A small masked image model, trained from scratch: encoder patch size [4, 4], 20.9 epochs.
Rows from block 5 of the encoder, named by matrix and row number. Rows with one number belong to one attention dimension. Each number is 50 + 15 x the weight over its row's rms, rounded and kept within 0 to 99. All counts start at 0. After the name is the row's rms in percent of the matrix's.
# q: attention query, key and value (stacked) (encoder.blocks.5.attn.qkv.weight, 1152x384, the q third), inputs 192-383
# k: attention query, key and value (stacked) (encoder.blocks.5.attn.qkv.weight, 1152x384, the k third), inputs 192-383
q.293 090:58 48 37 63 48 56 66 60 73 45 54 64 41 80 40 52 26 59 27 31 64 28 47 61 55 38 52 67 62 74 44 64 55 74 53 51 44 65 62 67 43 48 36 48 26 32 44 79 49 48 40 35 56 59 61 74 52 69 53 31 26 33 44 46 54 52 52 19 64 56 41 37 69 80 43 31 52 76 24 22 41 56 47 52 71 41 33 64 43 57 71 41 58 55 73 49 39 52 44 21 59 63 38 43 48 51 50 40 58 62 62 28 63 40 40 66 56 37 80 65 62 72 42 42 45 31 65 39 47 54 56 46 48 47 44 35 27 48 19 64 59 45 40 44 60 57 37 27 67 54 38 43 57 84 33 53 21 29 28 78 61 57 33 65 65 39 29 56 48 29 40 66 44 66 44 61 58 54 46 78 54 66 45 70 63 27 50 50 47 34 50 23
q.294 105:77 57 73 57 59 52 42 49 51 42 58 51 66 51 38 34 43 55 39 52 38 65 42 62 46 39 85 43 43 31 56 50 35 70 39 53 59 45 54 65 53 38 22 51 45 38 71 54 76 43 75 38 20 60 42 36 68 54 42 45 56 42 48 67 39 71 39 20 65 64 43 57 18 57 37 50 38 53 32 39 24 71 21 34 47 47 25 49 36 24 51 64 34 73 63 74 70 58 54 37 61 33 25 37 62 65 43 58 60 21 46 34 44 40 85 89 65 55 46 51 55 63 42 58 70 47 52 45 53 53 24 46 42 69 42 44 52 62 46 63 56 40 51 43 41 21 32 37 77 40 38 39 45 49 76 43 25 14 39 69 44 64 31 68 51 54 51 68 52 50 49 44 63 74 38 44 67 70 84 71 55 42 45 22 70 50 61 76 69 45 41 13
q.295 098:35 57 59 55 66 60 60 36 59 47 41 49 52 46 46 13 53 40 56 64 51 24 46 54 59 55 53 46 75 50 49 30 42 41 51 40 67 74 13 24 64 44 77 36 62 58 36 44 52 54 45 70 49 32 19 47 32 47 36 54 67 62 34 65 60 42 63 67 54 20 58 50 31 10 50 52 45 40 55 47 64 48 63 46 50 50 53 51 66 39 55 52 39 50 32 34 35 41 61 65 25 65 56 54 56 59 33 44 23 63 50 99 36 38 64 36 30 47 70 55 57 44 42 24 35 72 60 37 81 66 76 50 82 62 40 50 56 60 79 75 43 59 42 44 60 46 37 48 45 42 66 46 46 59 65 64 49 43 56 51 56 65 67 45 50 28 47 22 21 52 56 38 70 22 60 59 57 36 40 48 35 29 30 42 51 37 48 33 50 76 48 53
q.296 124:61 84 47 49 46 53 47 53 49 99 41 28 36 39 27 70 17 74 58 56 48 48 29 48 39 48 60 36 49 61 46 37 55 76 69 65 44 61 33 61 56 52 30 60 52 44 73 57 65 11 51 36 59 17 43 59 57 49 28 43 53 72 78 62 49 56 25 47 69 43 42 60 62 67 58 66 58 31 26 21 51 78 43 30 39 62 60 79 73 65 55 68 35 51 30 54 44 70 59 42 46 61 51 21 60 27 75 67 33 47 51 09 37 48 65 57 58 69 32 29 56 69 56 46 54 25 40 51 44 32 49 42 41 44 20 42 41 63 40 62 50 35 79 35 49 53 68 36 26 22 64 77 73 54 48 53 34 41 46 37 59 47 57 71 58 49 50 67 41 28 33 39 57 36 46 73 65 50 68 67 59 69 59 38 66 48 65 46 57 34 78 23
q.297 112:38 64 57 48 67 33 56 59 53 50 49 53 37 51 45 78 57 40 28 28 52 27 36 47 69 66 57 65 24 50 36 35 35 54 42 31 69 62 33 49 46 64 42 41 34 45 58 72 54 67 08 64 59 62 30 69 66 60 38 34 23 22 64 47 69 61 63 40 78 49 45 53 34 61 63 42 55 68 60 54 78 61 35 16 69 29 69 28 50 48 70 67 51 60 55 44 55 42 22 54 63 52 36 22 46 49 28 43 67 60 54 63 62 35 28 26 59 50 32 45 57 64 45 42 54 58 52 46 16 68 50 52 82 41 52 57 49 40 55 50 48 26 57 36 85 82 37 45 48 72 67 48 31 34 60 39 50 47 34 36 58 45 37 75 55 59 56 49 51 28 25 78 47 28 75 55 29 38 48 36 73 43 42 52 60 39 27 42 09 21 41 20
q.298 114:43 43 60 32 18 42 30 40 69 42 42 32 71 44 79 26 60 33 67 53 55 67 70 26 27 72 62 50 65 66 52 47 37 54 41 33 57 10 67 45 34 78 49 25 25 61 60 52 47 64 41 36 32 67 50 41 57 38 42 56 46 32 58 36 53 32 49 44 53 32 72 34 63 55 36 60 25 30 87 41 53 50 57 41 33 34 30 42 14 35 80 39 29 57 49 42 64 69 48 50 73 41 60 45 52 46 47 56 59 47 45 44 10 46 54 78 56 55 38 51 42 40 46 53 94 48 58 47 47 81 52 61 58 65 54 49 64 65 57 57 66 21 59 30 58 86 58 48 50 60 55 60 73 48 54 54 47 48 52 29 43 54 58 53 51 50 64 38 51 50 54 32 70 54 40 38 44 75 62 42 53 76 56 36 60 33 44 43 60 26 23 55
q.299 105:86 57 13 47 22 48 53 58 44 60 90 38 56 57 76 45 34 55 35 32 60 66 82 47 45 40 33 60 51 77 59 67 33 20 37 43 60 43 61 56 45 57 51 45 44 53 40 56 23 53 54 71 54 39 50 60 41 46 67 43 61 49 77 35 24 52 35 19 67 43 39 46 74 66 50 47 51 71 52 44 60 19 61 67 69 49 40 62 63 51 62 51 62 63 66 67 53 28 46 72 47 56 35 44 23 36 53 36 71 64 54 76 65 50 67 56 47 42 68 84 27 48 63 55 56 60 58 36 55 58 34 58 74 48 53 41 52 41 41 58 42 41 35 45 47 64 80 85 68 36 41 46 73 45 41 81 66 54 25 39 83 72 35 58 34 55 57 42 42 67 46 27 65 64 45 80 43 89 70 77 38 57 60 78 70 49 40 53 46 53 65 82
q.300 121:31 49 53 36 56 56 47 50 62 25 35 26 76 46 42 57 51 49 57 70 55 83 82 56 51 59 43 64 48 73 51 54 61 20 61 47 68 32 46 42 80 74 69 67 41 46 43 31 47 43 59 50 40 60 22 18 38 69 50 71 83 72 42 35 56 39 31 56 16 64 56 62 27 35 25 51 51 32 67 61 67 44 67 48 40 33 62 96 37 61 16 56 63 41 43 47 46 25 69 44 53 50 86 53 41 64 68 42 53 46 51 55 35 65 52 49 48 43 17 55 39 47 55 50 32 37 39 37 45 54 70 55 43 61 53 44 37 39 71 60 53 50 55 78 79 44 41 52 57 46 49 52 62 46 45 75 47 64 71 63 52 35 65 40 28 55 45 21 45 73 31 50 29 56 62 35 51 51 35 44 54 03 38 28 51 80 21 39 55 49 42 38
k.293 094:42 63 26 24 50 58 51 79 51 57 66 59 43 19 57 55 78 96 39 49 58 38 42 46 74 38 47 56 58 55 65 64 42 49 46 69 37 67 35 47 18 50 80 55 20 70 50 60 54 48 38 56 13 44 57 55 62 21 33 30 56 63 70 45 41 65 64 62 59 74 43 68 48 55 68 41 50 71 45 52 48 47 55 47 81 65 45 30 40 75 79 70 58 58 37 92 85 19 37 65 51 38 58 51 55 29 52 39 69 29 73 74 61 48 87 61 50 69 58 52 10 40 58 50 36 54 63 44 45 34 53 32 36 48 55 52 44 40 46 21 51 43 47 44 41 23 42 74 65 60 61 77 59 69 73 69 73 52 60 48 54 70 71 70 41 77 47 56 42 32 54 44 41 42 25 54 46 22 45 56 57 59 14 57 68 52 23 61 62 39 41 83
k.294 111:76 60 39 56 32 29 22 41 83 54 53 42 56 56 44 55 29 78 55 40 45 08 75 41 46 21 43 12 49 48 72 59 61 64 46 20 43 33 46 46 49 48 68 61 44 51 54 56 51 42 52 46 63 61 58 38 73 77 53 30 54 45 31 41 79 60 50 26 61 52 42 51 64 48 45 75 41 45 35 28 40 50 32 68 45 64 32 32 24 68 15 57 33 56 35 26 34 73 53 42 45 70 56 40 68 53 21 35 67 54 55 61 36 58 25 72 47 58 40 82 44 17 62 61 41 35 64 57 73 40 30 39 63 81 29 67 67 21 34 45 38 33 65 17 48 70 42 28 41 55 33 58 40 58 68 82 40 67 30 31 33 47 46 60 82 29 54 66 58 55 41 62 48 62 49 39 40 60 55 59 50 44 47 30 77 33 60 49 76 61 69 37
k.295 096:45 45 39 37 38 25 44 60 30 50 47 52 80 39 51 21 77 49 56 48 56 35 47 75 63 65 38 63 38 59 36 47 28 35 53 53 55 32 56 71 69 48 57 08 63 55 30 43 48 50 38 49 30 73 56 58 46 43 57 65 63 56 31 46 75 45 66 50 40 36 75 47 74 54 58 59 39 38 78 36 66 42 46 53 33 48 49 64 63 46 69 28 63 35 80 22 57 38 55 46 50 45 52 34 49 72 33 56 40 48 59 45 43 03 30 43 68 44 59 41 50 58 21 26 24 66 43 54 67 59 41 58 49 47 55 68 63 57 57 58 31 34 54 43 47 49 46 51 35 56 48 25 51 54 36 79 40 40 52 57 49 61 58 30 47 37 55 12 38 40 46 57 46 41 59 53 50 60 47 54 59 56 60 44 76 50 63 47 85 60 38 66
k.296 115:69 53 44 70 35 45 40 48 56 46 47 31 53 24 47 60 43 64 62 46 36 34 65 30 45 61 44 25 34 52 43 53 32 49 42 63 54 24 61 24 34 50 36 68 22 57 53 69 84 35 56 65 36 18 69 57 76 27 31 33 47 84 69 40 51 57 57 71 59 38 39 29 36 44 44 58 51 50 39 38 54 55 65 53 46 36 49 50 46 49 47 55 18 90 37 38 58 46 61 61 43 55 63 57 39 22 58 48 71 33 53 47 76 69 64 77 38 79 32 86 17 42 50 53 36 39 81 21 70 56 44 50 47 55 27 87 78 54 41 48 40 39 28 51 54 31 63 45 53 46 26 62 52 58 50 49 21 52 52 47 78 26 57 68 65 66 58 61 63 38 31 46 58 48 56 62 51 63 49 71 37 48 36 25 59 40 55 51 45 38 34 58
k.297 102:75 63 56 60 55 75 33 77 32 73 52 55 47 40 31 69 59 66 55 78 55 80 34 60 72 45 53 58 35 89 47 43 47 45 48 34 50 55 64 42 38 56 40 50 62 34 61 23 70 36 52 49 48 73 79 64 48 38 55 54 63 51 47 80 50 45 46 55 43 42 44 52 43 68 57 36 46 66 39 74 66 56 61 54 69 24 76 49 47 40 81 77 61 47 66 75 29 21 45 65 41 54 41 61 48 62 56 37 40 47 79 34 57 62 50 47 32 54 48 09 62 50 51 49 42 53 65 36 24 32 59 37 34 53 70 42 45 59 63 44 54 38 75 39 54 73 55 43 43 40 54 42 37 51 44 58 44 62 75 70 67 39 58 55 66 55 58 66 51 44 56 56 39 58 52 30 45 55 60 58 69 66 48 40 60 46 00 54 55 35 20 50
k.298 114:43 35 32 54 45 54 56 23 60 39 57 50 56 40 30 65 33 39 73 44 28 48 35 36 41 70 44 55 19 63 71 53 73 35 41 83 34 17 37 56 44 46 16 63 70 38 60 39 28 78 44 66 52 60 73 44 42 40 34 48 52 27 37 36 60 42 72 61 48 53 50 42 72 46 18 37 39 40 46 64 53 57 50 45 40 21 59 16 53 27 65 35 47 86 75 70 45 46 61 38 70 20 66 49 70 40 42 25 26 35 46 25 39 43 18 50 49 55 57 48 30 35 63 69 59 28 80 50 31 42 62 58 44 54 37 63 39 49 63 49 59 62 70 58 51 52 40 60 62 64 40 71 35 45 41 42 28 35 32 41 46 39 40 13 37 47 65 48 38 62 48 66 49 74 39 29 58 47 64 64 34 53 62 54 40 58 36 84 60 41 42 28
k.299 107:47 50 51 61 32 43 67 56 56 48 65 46 55 65 52 59 52 49 62 24 40 57 27 57 32 49 49 28 60 55 80 75 60 59 42 51 50 63 64 75 41 25 48 60 66 34 52 53 59 58 52 30 44 48 58 41 38 63 49 60 27 98 52 36 39 61 73 35 57 83 36 70 52 23 74 54 47 55 57 33 59 42 67 54 49 56 29 63 45 41 42 32 50 41 41 64 53 46 50 32 35 82 44 51 40 53 53 72 39 66 57 18 61 57 60 63 68 50 47 55 50 51 66 57 37 51 58 61 32 29 37 57 62 47 52 34 52 59 39 52 93 46 13 42 50 47 47 55 57 44 55 37 89 39 64 39 52 29 38 71 48 65 65 41 47 72 37 64 37 44 49 63 32 74 31 44 61 61 61 97 34 58 34 56 40 53 68 52 65 23 74 41
k.300 123:45 57 59 52 32 60 64 36 54 00 49 58 61 56 54 50 82 16 54 39 65 57 66 41 41 47 54 74 54 45 66 41 46 41 59 37 55 34 71 67 68 44 47 35 50 51 37 33 18 80 59 57 48 39 56 48 17 83 83 66 56 44 63 49 43 35 44 16 21 33 42 37 69 42 31 39 24 57 54 37 70 30 66 30 47 30 59 61 43 28 69 36 66 41 55 39 38 54 68 42 79 58 69 39 43 50 55 45 28 73 17 27 48 45 29 41 58 25 52 62 41 67 56 57 65 71 47 67 20 55 29 66 74 58 60 55 31 54 73 68 40 50 52 50 48 85 38 36 71 36 52 22 49 52 46 59 70 48 43 51 52 23 31 51 15 50 54 43 34 66 41 64 49 58 79 57 44 74 59 43 57 46 57 62 52 71 54 48 42 55 57 33