From a checkpoint of a small masked image model.
Model: 11.6M parameters, 32-pixel images, encoder norm rmsnorm, encoder layers 6, encoder width 384, decoder layers 2.
Training: soap at rate 0.002, 8300 steps, batches of 512.
Rows from block 5 of the encoder of a small masked image model, named by matrix and row number. Rows with one number belong to one neuron. Each number is 128 + 24 x the weight over its row's rms, rounded and kept within 0 to 255. All counts start at 0. Numbers have three digits each.
After each neuron's rows are labels from the 100 images, of 14848, where the neuron reaches its highest value: "strongest on" is what is common among them. Only what is clearly more common there than usual is listed. The data: photos with spoken descriptions (Open Images, Localized Narratives). In brackets: how many of the 100.
# fc1: MLP up (encoder.blocks.5.mlp.fc1.weight, 1536x384), inputs 96-191
# fc2: MLP down (encoder.blocks.5.mlp.fc2.weight, 384x1536, transposed), outputs 96-191

fc1.71:113132109098140127148123134119141129172110149115161126155116115118111136110136165153136189100158186121113111148119132132135103154151084100169104135118136156161143105142115113143151159086100119142134111129098144117171110124112144103165120154138143103108116153133095108118105156147101105137
fc2.71:086150151167136148113117135162133104168152118126149107141129096114130110171113112144131116120103130142167110126150182122096112124103129134125127128107127145093139172142149145162093108126121107121122111122157098122153161126127139134127112101146135117106111086121120139103126144135107095119
strongest on: text has "wearing" (36)

fc1.605:131130114173103113143146100105107099140108126102144145125118150139115151153118103119084105153125125114141148142129153135119109162123186084097133131132108116130136120135151152128148131121130162116124125112142148160120097141144090138156108143110150132079129169123096169121159138101132097144
fc2.605:144110119143114115127103139176123105133105128131121151074098110134155121088103111128150143096172158157147122089131110120136161135188091123103118128118122141163077133119142111095138127147176169108098089144177125122125096136156115123097161104109118133104132089142160147146125203122164130137
strongest on: text has "wall" (44)

fc1.542:141130131141099117145116109140132129156160135081125114109150131143166109133153084131140116124139123122139108102139109141137146139124135096119137112128111131116119118123124178139130104156117151114107135136123123113143083144144140179156144141112132117145149133167143142148089152137156133090
fc2.542:127146106098143132126134130120139090157132115122106127133160155120104110159121108139114146106078116167136127103094109128162171162127123115140131089140169131184115164112142153114169132129189121148157153118121132153106162131151165105086134081124082105116119120134149104123154172115147134179
strongest on: text has "trees" (61); text has "sky" (50); text has "grass" (32)

fc1.685:085114101112116099132108096115143123124126129117084095125161149116152157118138074156135086120139132157126125123125107123116089136098121083146129101132136102127123098121128165146117080143121125100107117132096122154152081117147115147135157150149088144093148116152124130104113130135144126103
fc2.685:143115101080117137109091153107136134100098143129108145126153137131106109146096129126091142104112114128138102115094128118121139162154139117129178111139160146167135155126125109122147145088162140152128144133111148159123109100152142155148123117149144125151130172149106110133128113080140117114
strongest on: text has "trees" (56); text has "grass" (31)

fc1.660:124127125114112138142138144134117123135136131147128096126146125134099093153087159140130127149158149157170124129141104130131116171159132129147157146104157159153138119140122123160111126130111129104150132148133109143140105106088092103138081114067157118147120146142116061124139139091130121113
fc2.660:143128118129124098137096122114139153128091173128134121120158155126163170104139132113123123081125119122111155123123172131121130124155137095123087126152137121107177124114136126164130159122158190144110099111140154095153105121137179151125147181120096135119137142096108138137125126099148143142
strongest on: text has "sky" (59)

fc1.250:155105141115143134092130142112130105114109125136116118172170112159150124108121152142132108154124107164107149130129164138098147141131146099143075122155143115107133139129127114151135130117161094127150077113142151099097132138133096126154159104165093105071141104128173152155111111118141151146
fc2.250:129102119146148156152141125100143152117142107098137106115148161121121165112148108094128113152143114117110085167151095133106106129117083141144118134142085104143157120164113151127149153105100123145115116094121134174123078153073125116163114115119194143154166104121121139100120103084143156099
strongest on: text has "text" (27)

fc1.423:112163126134131137152092162144127062117139132140166122151183135099129139107125150107151140116131138107101130119129160136131099150102125119094117132112124105092105109144114127092107136090134155099136160122138130065145131151140120131127149084142118103152114143121111166122119105122148151106
fc2.423:148116108125157147121162161128125150147143140105108111101135108136125089157146162182136090161141143143101103105089084155164146118122150155166125152122186103148141137124147105121168114151129120125118126106099163162130135133114090125142121137116135112121119148146135120178137136144149094167
strongest on: text has "white" (40)

fc1.162:131127128084139108138138150154126086116114176126118094135096102135155146142123097119118123106144114127137115125133144117118119139193099115142110120121134094144137142124148125146138115120137103132153141126134162125127156084104106117139159098141120097057148118074156126133133107118145054148
fc2.162:132134118130150112131145123069139164161154088098141150125107155130095148103128103144140128168141137115150124168100125081126119104098096113143120158132072111082133079174128156119156098159107088166126151101161144125137091146100114143141119172150155116165135113135093125163101115119090145133
strongest on: text has "text" (34)

fc1.156:148105095100167145121154150063154141122136088155099147122134104140106092129090116134117132113094138167112149134097122135123148122112161119109163170104098141151147160140174129128109132122149141124150112087119099126152171121112089145113142149127117120103122120120079146185174135145104112098
fc2.156:132135151158131088156162112177121114109129164139137123136120140140113157128139115128141105112158138127121073125128166127173158153146121137128137119126172134113121127133127150141136118107125116137120113114086129141129131087125102090140144126176125171172102155093169125101106127119134174096
strongest on: text has "white" (29)

fc1.746:138157118104114126149140134139159177126100128160152166134193122146159113129143141108116125129135143129160119139154154119118131119171114127092107146100161138128147134120155084129126123165171107125166108106107146169111129127134117069068134125113135144137110137116152137109125147102119145133
fc2.746:092116138131108169126131163104171100146113099136131130133131104148158167137129114080136107109113183194143097113118118132150132125075144125119150171106108129132151119141157155140134124093127112074159134133152122150120123095135144151151117128136145097100124120118113148133115095047122108150
strongest on: text has "holding" (36); text has "playing" (30); text has "guitar" (27)

fc1.33:139138093173095117134143107156122125117104115101088124097120132132141109136093129158153125134167129113134153152154158126137168153158122141117104101108162133119143139121145165136143122123111139123111098128127112191092140144116100082116113066081113133152187100112177099114077150117134175149
fc2.33:128135133146103077159145108153132120119142151056137122175112107108138124120128153164117138104124095149111098103153157099141132095112119149148155112145126093079150122107126073124124137130145121161153103152153114109103117128130142162115150147126140119096127137125160143125148115132121125122
strongest on: text has "buildings" (27)

fc1.108:119138135075101152101136140071183145126095125102127127122092147128139155139102092131145114113131178148092123132135167127114119154123128110091088112120145130170188146150098142144130169101152158134117141161097151136096093122118142114123124143133101125156127163160113138121157138096119110107
fc2.108:115114137168110109127113147129104104138152147174149119128120117146088113135117128143149149126104150131174120131147147120120106154118109107145122110131139139155120119120143111137120130127124125098120123119165124133137151118087145128148111122142106112125136099116122154177136129144110119108
strongest on: text has "two" (30); text has "man" (29)

fc1.208:126100151076119120137146127157137142136122136104149141121121108114137134133117117091166133131103090135113150117168123097116067145117141097113149137078113092166123123134131160140146115104122144128128140143135162149098150137138161131140107155151156125179176117117167105179120141146139115127
fc2.208:147109129137153174107137110139133139144139150110087133148122121126177161088111118099160100102144151168110148117106097115152143151112137161131172122124118137129152133128125164152149120159148162137131124148147139133098122125119128146115161123165128167137176139120092126138165123109168143118
strongest on: text has "buildings" (27)

fc1.512:173091107124143148112167112128106123107143156174100158103119100128129094146121117139100146116096139155108099089136190092134179137088142130168144136127124144146109093153110156124166091135140144120088112158099160077130129162128113095107173134146125136111097150122091102146173158141150150122
fc2.512:117112087107113118134129085097149132125123132141097127154177136140120109126113106141142108110133102148108117146137109180130119124158151112128105161109114172144133122144143095132117160142105114126139117127153118117145093090140173132105132101152136124128143114124154136115063171110140138150
strongest on: text has "text" (30)

fc1.54:072154080111130103112113095063137098133115162167169134092130154119136148150132159110135148126113147096144138130108100164119123140149116149183109137145117132142131093094122138147076175127134132119087158129065135125138136103096165111134113139114123138112110131176121107111077072146150150098
fc2.54:106130195182116158136157141132149143131126110129129170140102098147131075113164070119150111105095130183154092143134121090137115129116110114113143141110101141108170146109151105131171140145141119192139076155141101117113149145132136173119097060175134125112130137105142142106147151110107117111
strongest on: text has "plants" (32)

fc1.491:129103150116148130130125138098141171128118148132121123130132120141145138123145142134171153108127143118119143079116108121131162134191097098162128157161153105149091078129139119138109110117086114130153102152117160108093104141130094114114098155079147176109111122132122144132112150119155136157
fc2.491:097143175161093109166174156079160124130173168145127138128144106159118149100162141136135118152107168144159170142140141125137109163086124115154127138108122092122152136118140098106098126100169121106101100126135114154122126101097154140155113132153148085128115134138108128134107121110130100114
strongest on: text has "water" (26)

fc1.183:135110140098092141151147113122119153180113148118104146137115147162091089125101104145108149138104111118156176113095126118136149133104138159138132104132129171138109152186134133130115136114169126125132168131113159127095111129110087085121135110093133132122113112153142125140120127149078101119
fc2.183:119145125146116118170148123116115122118124120140125156133140118119142138136142129087138121090128175125174098156169134126126140141160092127141173151060106112111143106086148138128108136085155151135093125138104137134126116130142115137117164123165145134101135157108171129126118151137119157119
strongest on: text has "red" (25)

fc1.266:150124161148109106096133139109160189159112141140102130153131143149154121099126127142110139135134133131132130147117112093179091121135109133114092141135113120133135112130120121157107106165127129129206087161160147150127102181108168155157107123124103142104145119085158137109091177133122114143
fc2.266:111146111124138124162169116135121091133102101105131154092123130119106123140098103143127132135084162132112149117152108174096148139111112122115155154095134103111110116110144116171100097094181172169104138077118095131112133149115129139152150109139163093093109135162172129127153103116118143130
strongest on: text has "white" (29)

fc1.60:081134116105131117116097130117146138145136092141106145134110184074115165140144104161140105116178154133118122171110132133144148123111139088108073102106129171151141145147119126143110146138142138133169105119146157083145116062129190132108129153101156098119141125131055144154096126141109121167
fc2.60:112119133080147140139110138128099103176080155115142155128142131129167145158100092157100141104126134112126115117132173115113119160119121150115117131114125095139139114133125109145148110106119105120147147174167130131136093155113091098124138117153076127120131122120162156093157135129117148105
strongest on: text has "wearing" (30)

fc1.696:136068122148125137102132083077135146134141163106110130123141094123115131113178131135099130157126108114156110086119082086146132101147105137151100157115113160127148075089116135122112047138110117139156106140118149185145104099163119195105124140151132160154149129097144138126093123131140117134
fc2.696:128136116114101116144123100112104133156083100178151136118133134102116125114091092140108137150114123070109136124134191163133137152127138085133124115137091125137101132185116119130106128133146109138092127141161104110112117147103120122142138133117139140117123082127146128145173132090092164127
strongest on: text has "white" (29)

fc1.681:133151139121114128125112138129143101152115107086127098124103157157086148128102095105134128097115120136164158119093109135145179129115138110113161118129154165122135118140117148165109103143117141156113143164096133114139104090104136148140171138119127128117109144179095125133112108111166089087
fc2.681:163077080085138137131112102117124146145136150115119100134156142146132129134154133131124133144146118137110086151111146151126132111126134122134124119144136154160155149162143155132144177136132139126117134082167115147100108148168135132135116150066124121157113144113171131108132135121138111146
strongest on: text has "trees" (86); text has "sky" (75); text has "grass" (28); text has "water" (26)

fc1.74:106149178158135115133100156176126151134127125120171189158087121109079120135080113110141105128135129115093108125100121139133118158109100082127077160126133110134134094133145115148138119139156124155095132130123117118132108147140123139116129170107122176141101155142124131128128171106088169167
fc2.74:143112132111133158141114138126139152113117127137116090123158130133137097145115122123098130135111123149145138136147137155119141127175123142138155151181105166132149134109126128160086157116070106136131074126137094110128118163125109137132132131101126107206159155105135171107154118119170138083
strongest on: text has "sky" (76); text has "buildings" (27)

fc1.269:135157171168146128156188161151130147174104134171171135108130146111108100129083091113108123104080133124104139155136137126143200157125143073126091146147111102103125111110130143139094159145122147159106096151146139177095131114130115108121127125127141124134137143106097108174141128122098135094
fc2.269:159121116129120165124135111109156136092142146137141110105110092122107106115132163126191133141137111153143153157143181138161094113156099129193119094117159107099161148102115123156170067139157128129125139100137144088154109159155144157113106132113139164129158109067108122162145090093154124165
strongest on: text has "text" (30)

fc1.203:158161146131138120168087088078128113129140139145108144115135086155150154123145127092134134096136087147173133129154139145137109104157143103109157129116129130126092139120104136134104109155154116128104120087135158157130129107106137132124114153117161123098125143140166134111093124139129099187
fc2.203:167131121101147157156097145157109114104083146085163109131103130090122105112152114100110107121123174168167075129126105087139138111133111188179107120111104142101148130147135122107112121108146126129078148118132125094122106138141147170173096089130115126130117101112115091157116120153099143072
strongest on: text has "white" (31)

fc1.467:132117088151115134105083131143160113178139160151117151123140068090115113098132125106119132122149112106113175147132102142134122131128101110168109126157142136150144120139143102142156113145138090091102130122126130122117182117121156136136159097080147179148099090121160135159163166094157110110
fc2.467:140087160134171115125093099136109162116133175112117099174146139115130147129088118116165135129112155148145121140105153156099137074133101145079094118129151116099136141161123147122111182130131114148147116139092135138155085101094146126098101146109150097114143130107113127092128107144143097124
strongest on: text has "front" (29)

fc1.38:082187124142149085114112142128084104084138126144122067101086155138148152144128147144146108098110110176161137122150114109164092117161138079163136162079139133167159089131145105151123115101116147122112102138138141160135124151156118155129103139124151138135101140104113115107167127071090103103
fc2.38:149115121142086083154128118056161129121132133123129106114114138160082094198126086093143094137102135081138128091084171105112112145132081153161160115160129096109134161093117091093094054112151109127099114188125132116112121131107085101133145110149104146133144129174143140117121131183122108139
strongest on: text has "grass" (52); text has "ground" (28)

fc1.573:105142124118156122107133132107112112135079163109125067121096087150118124115139138112150109111137132139107089137131100085140151098149117073105135094147105151107117126142152128106148085102147162147155118162116143103143109098146115107127119173151122145170115116100125135118136134111130113082
fc2.573:145085069101096133133111108087148119143110138167112147132154140100084103142107116141120140103100133158160104139117100144081124154139078112182135142132129102173179171107099156164101170127147170085149142112150126155126142182095111133149144135138100114120115127118146123107177118129123143117
strongest on: text has "wall" (43)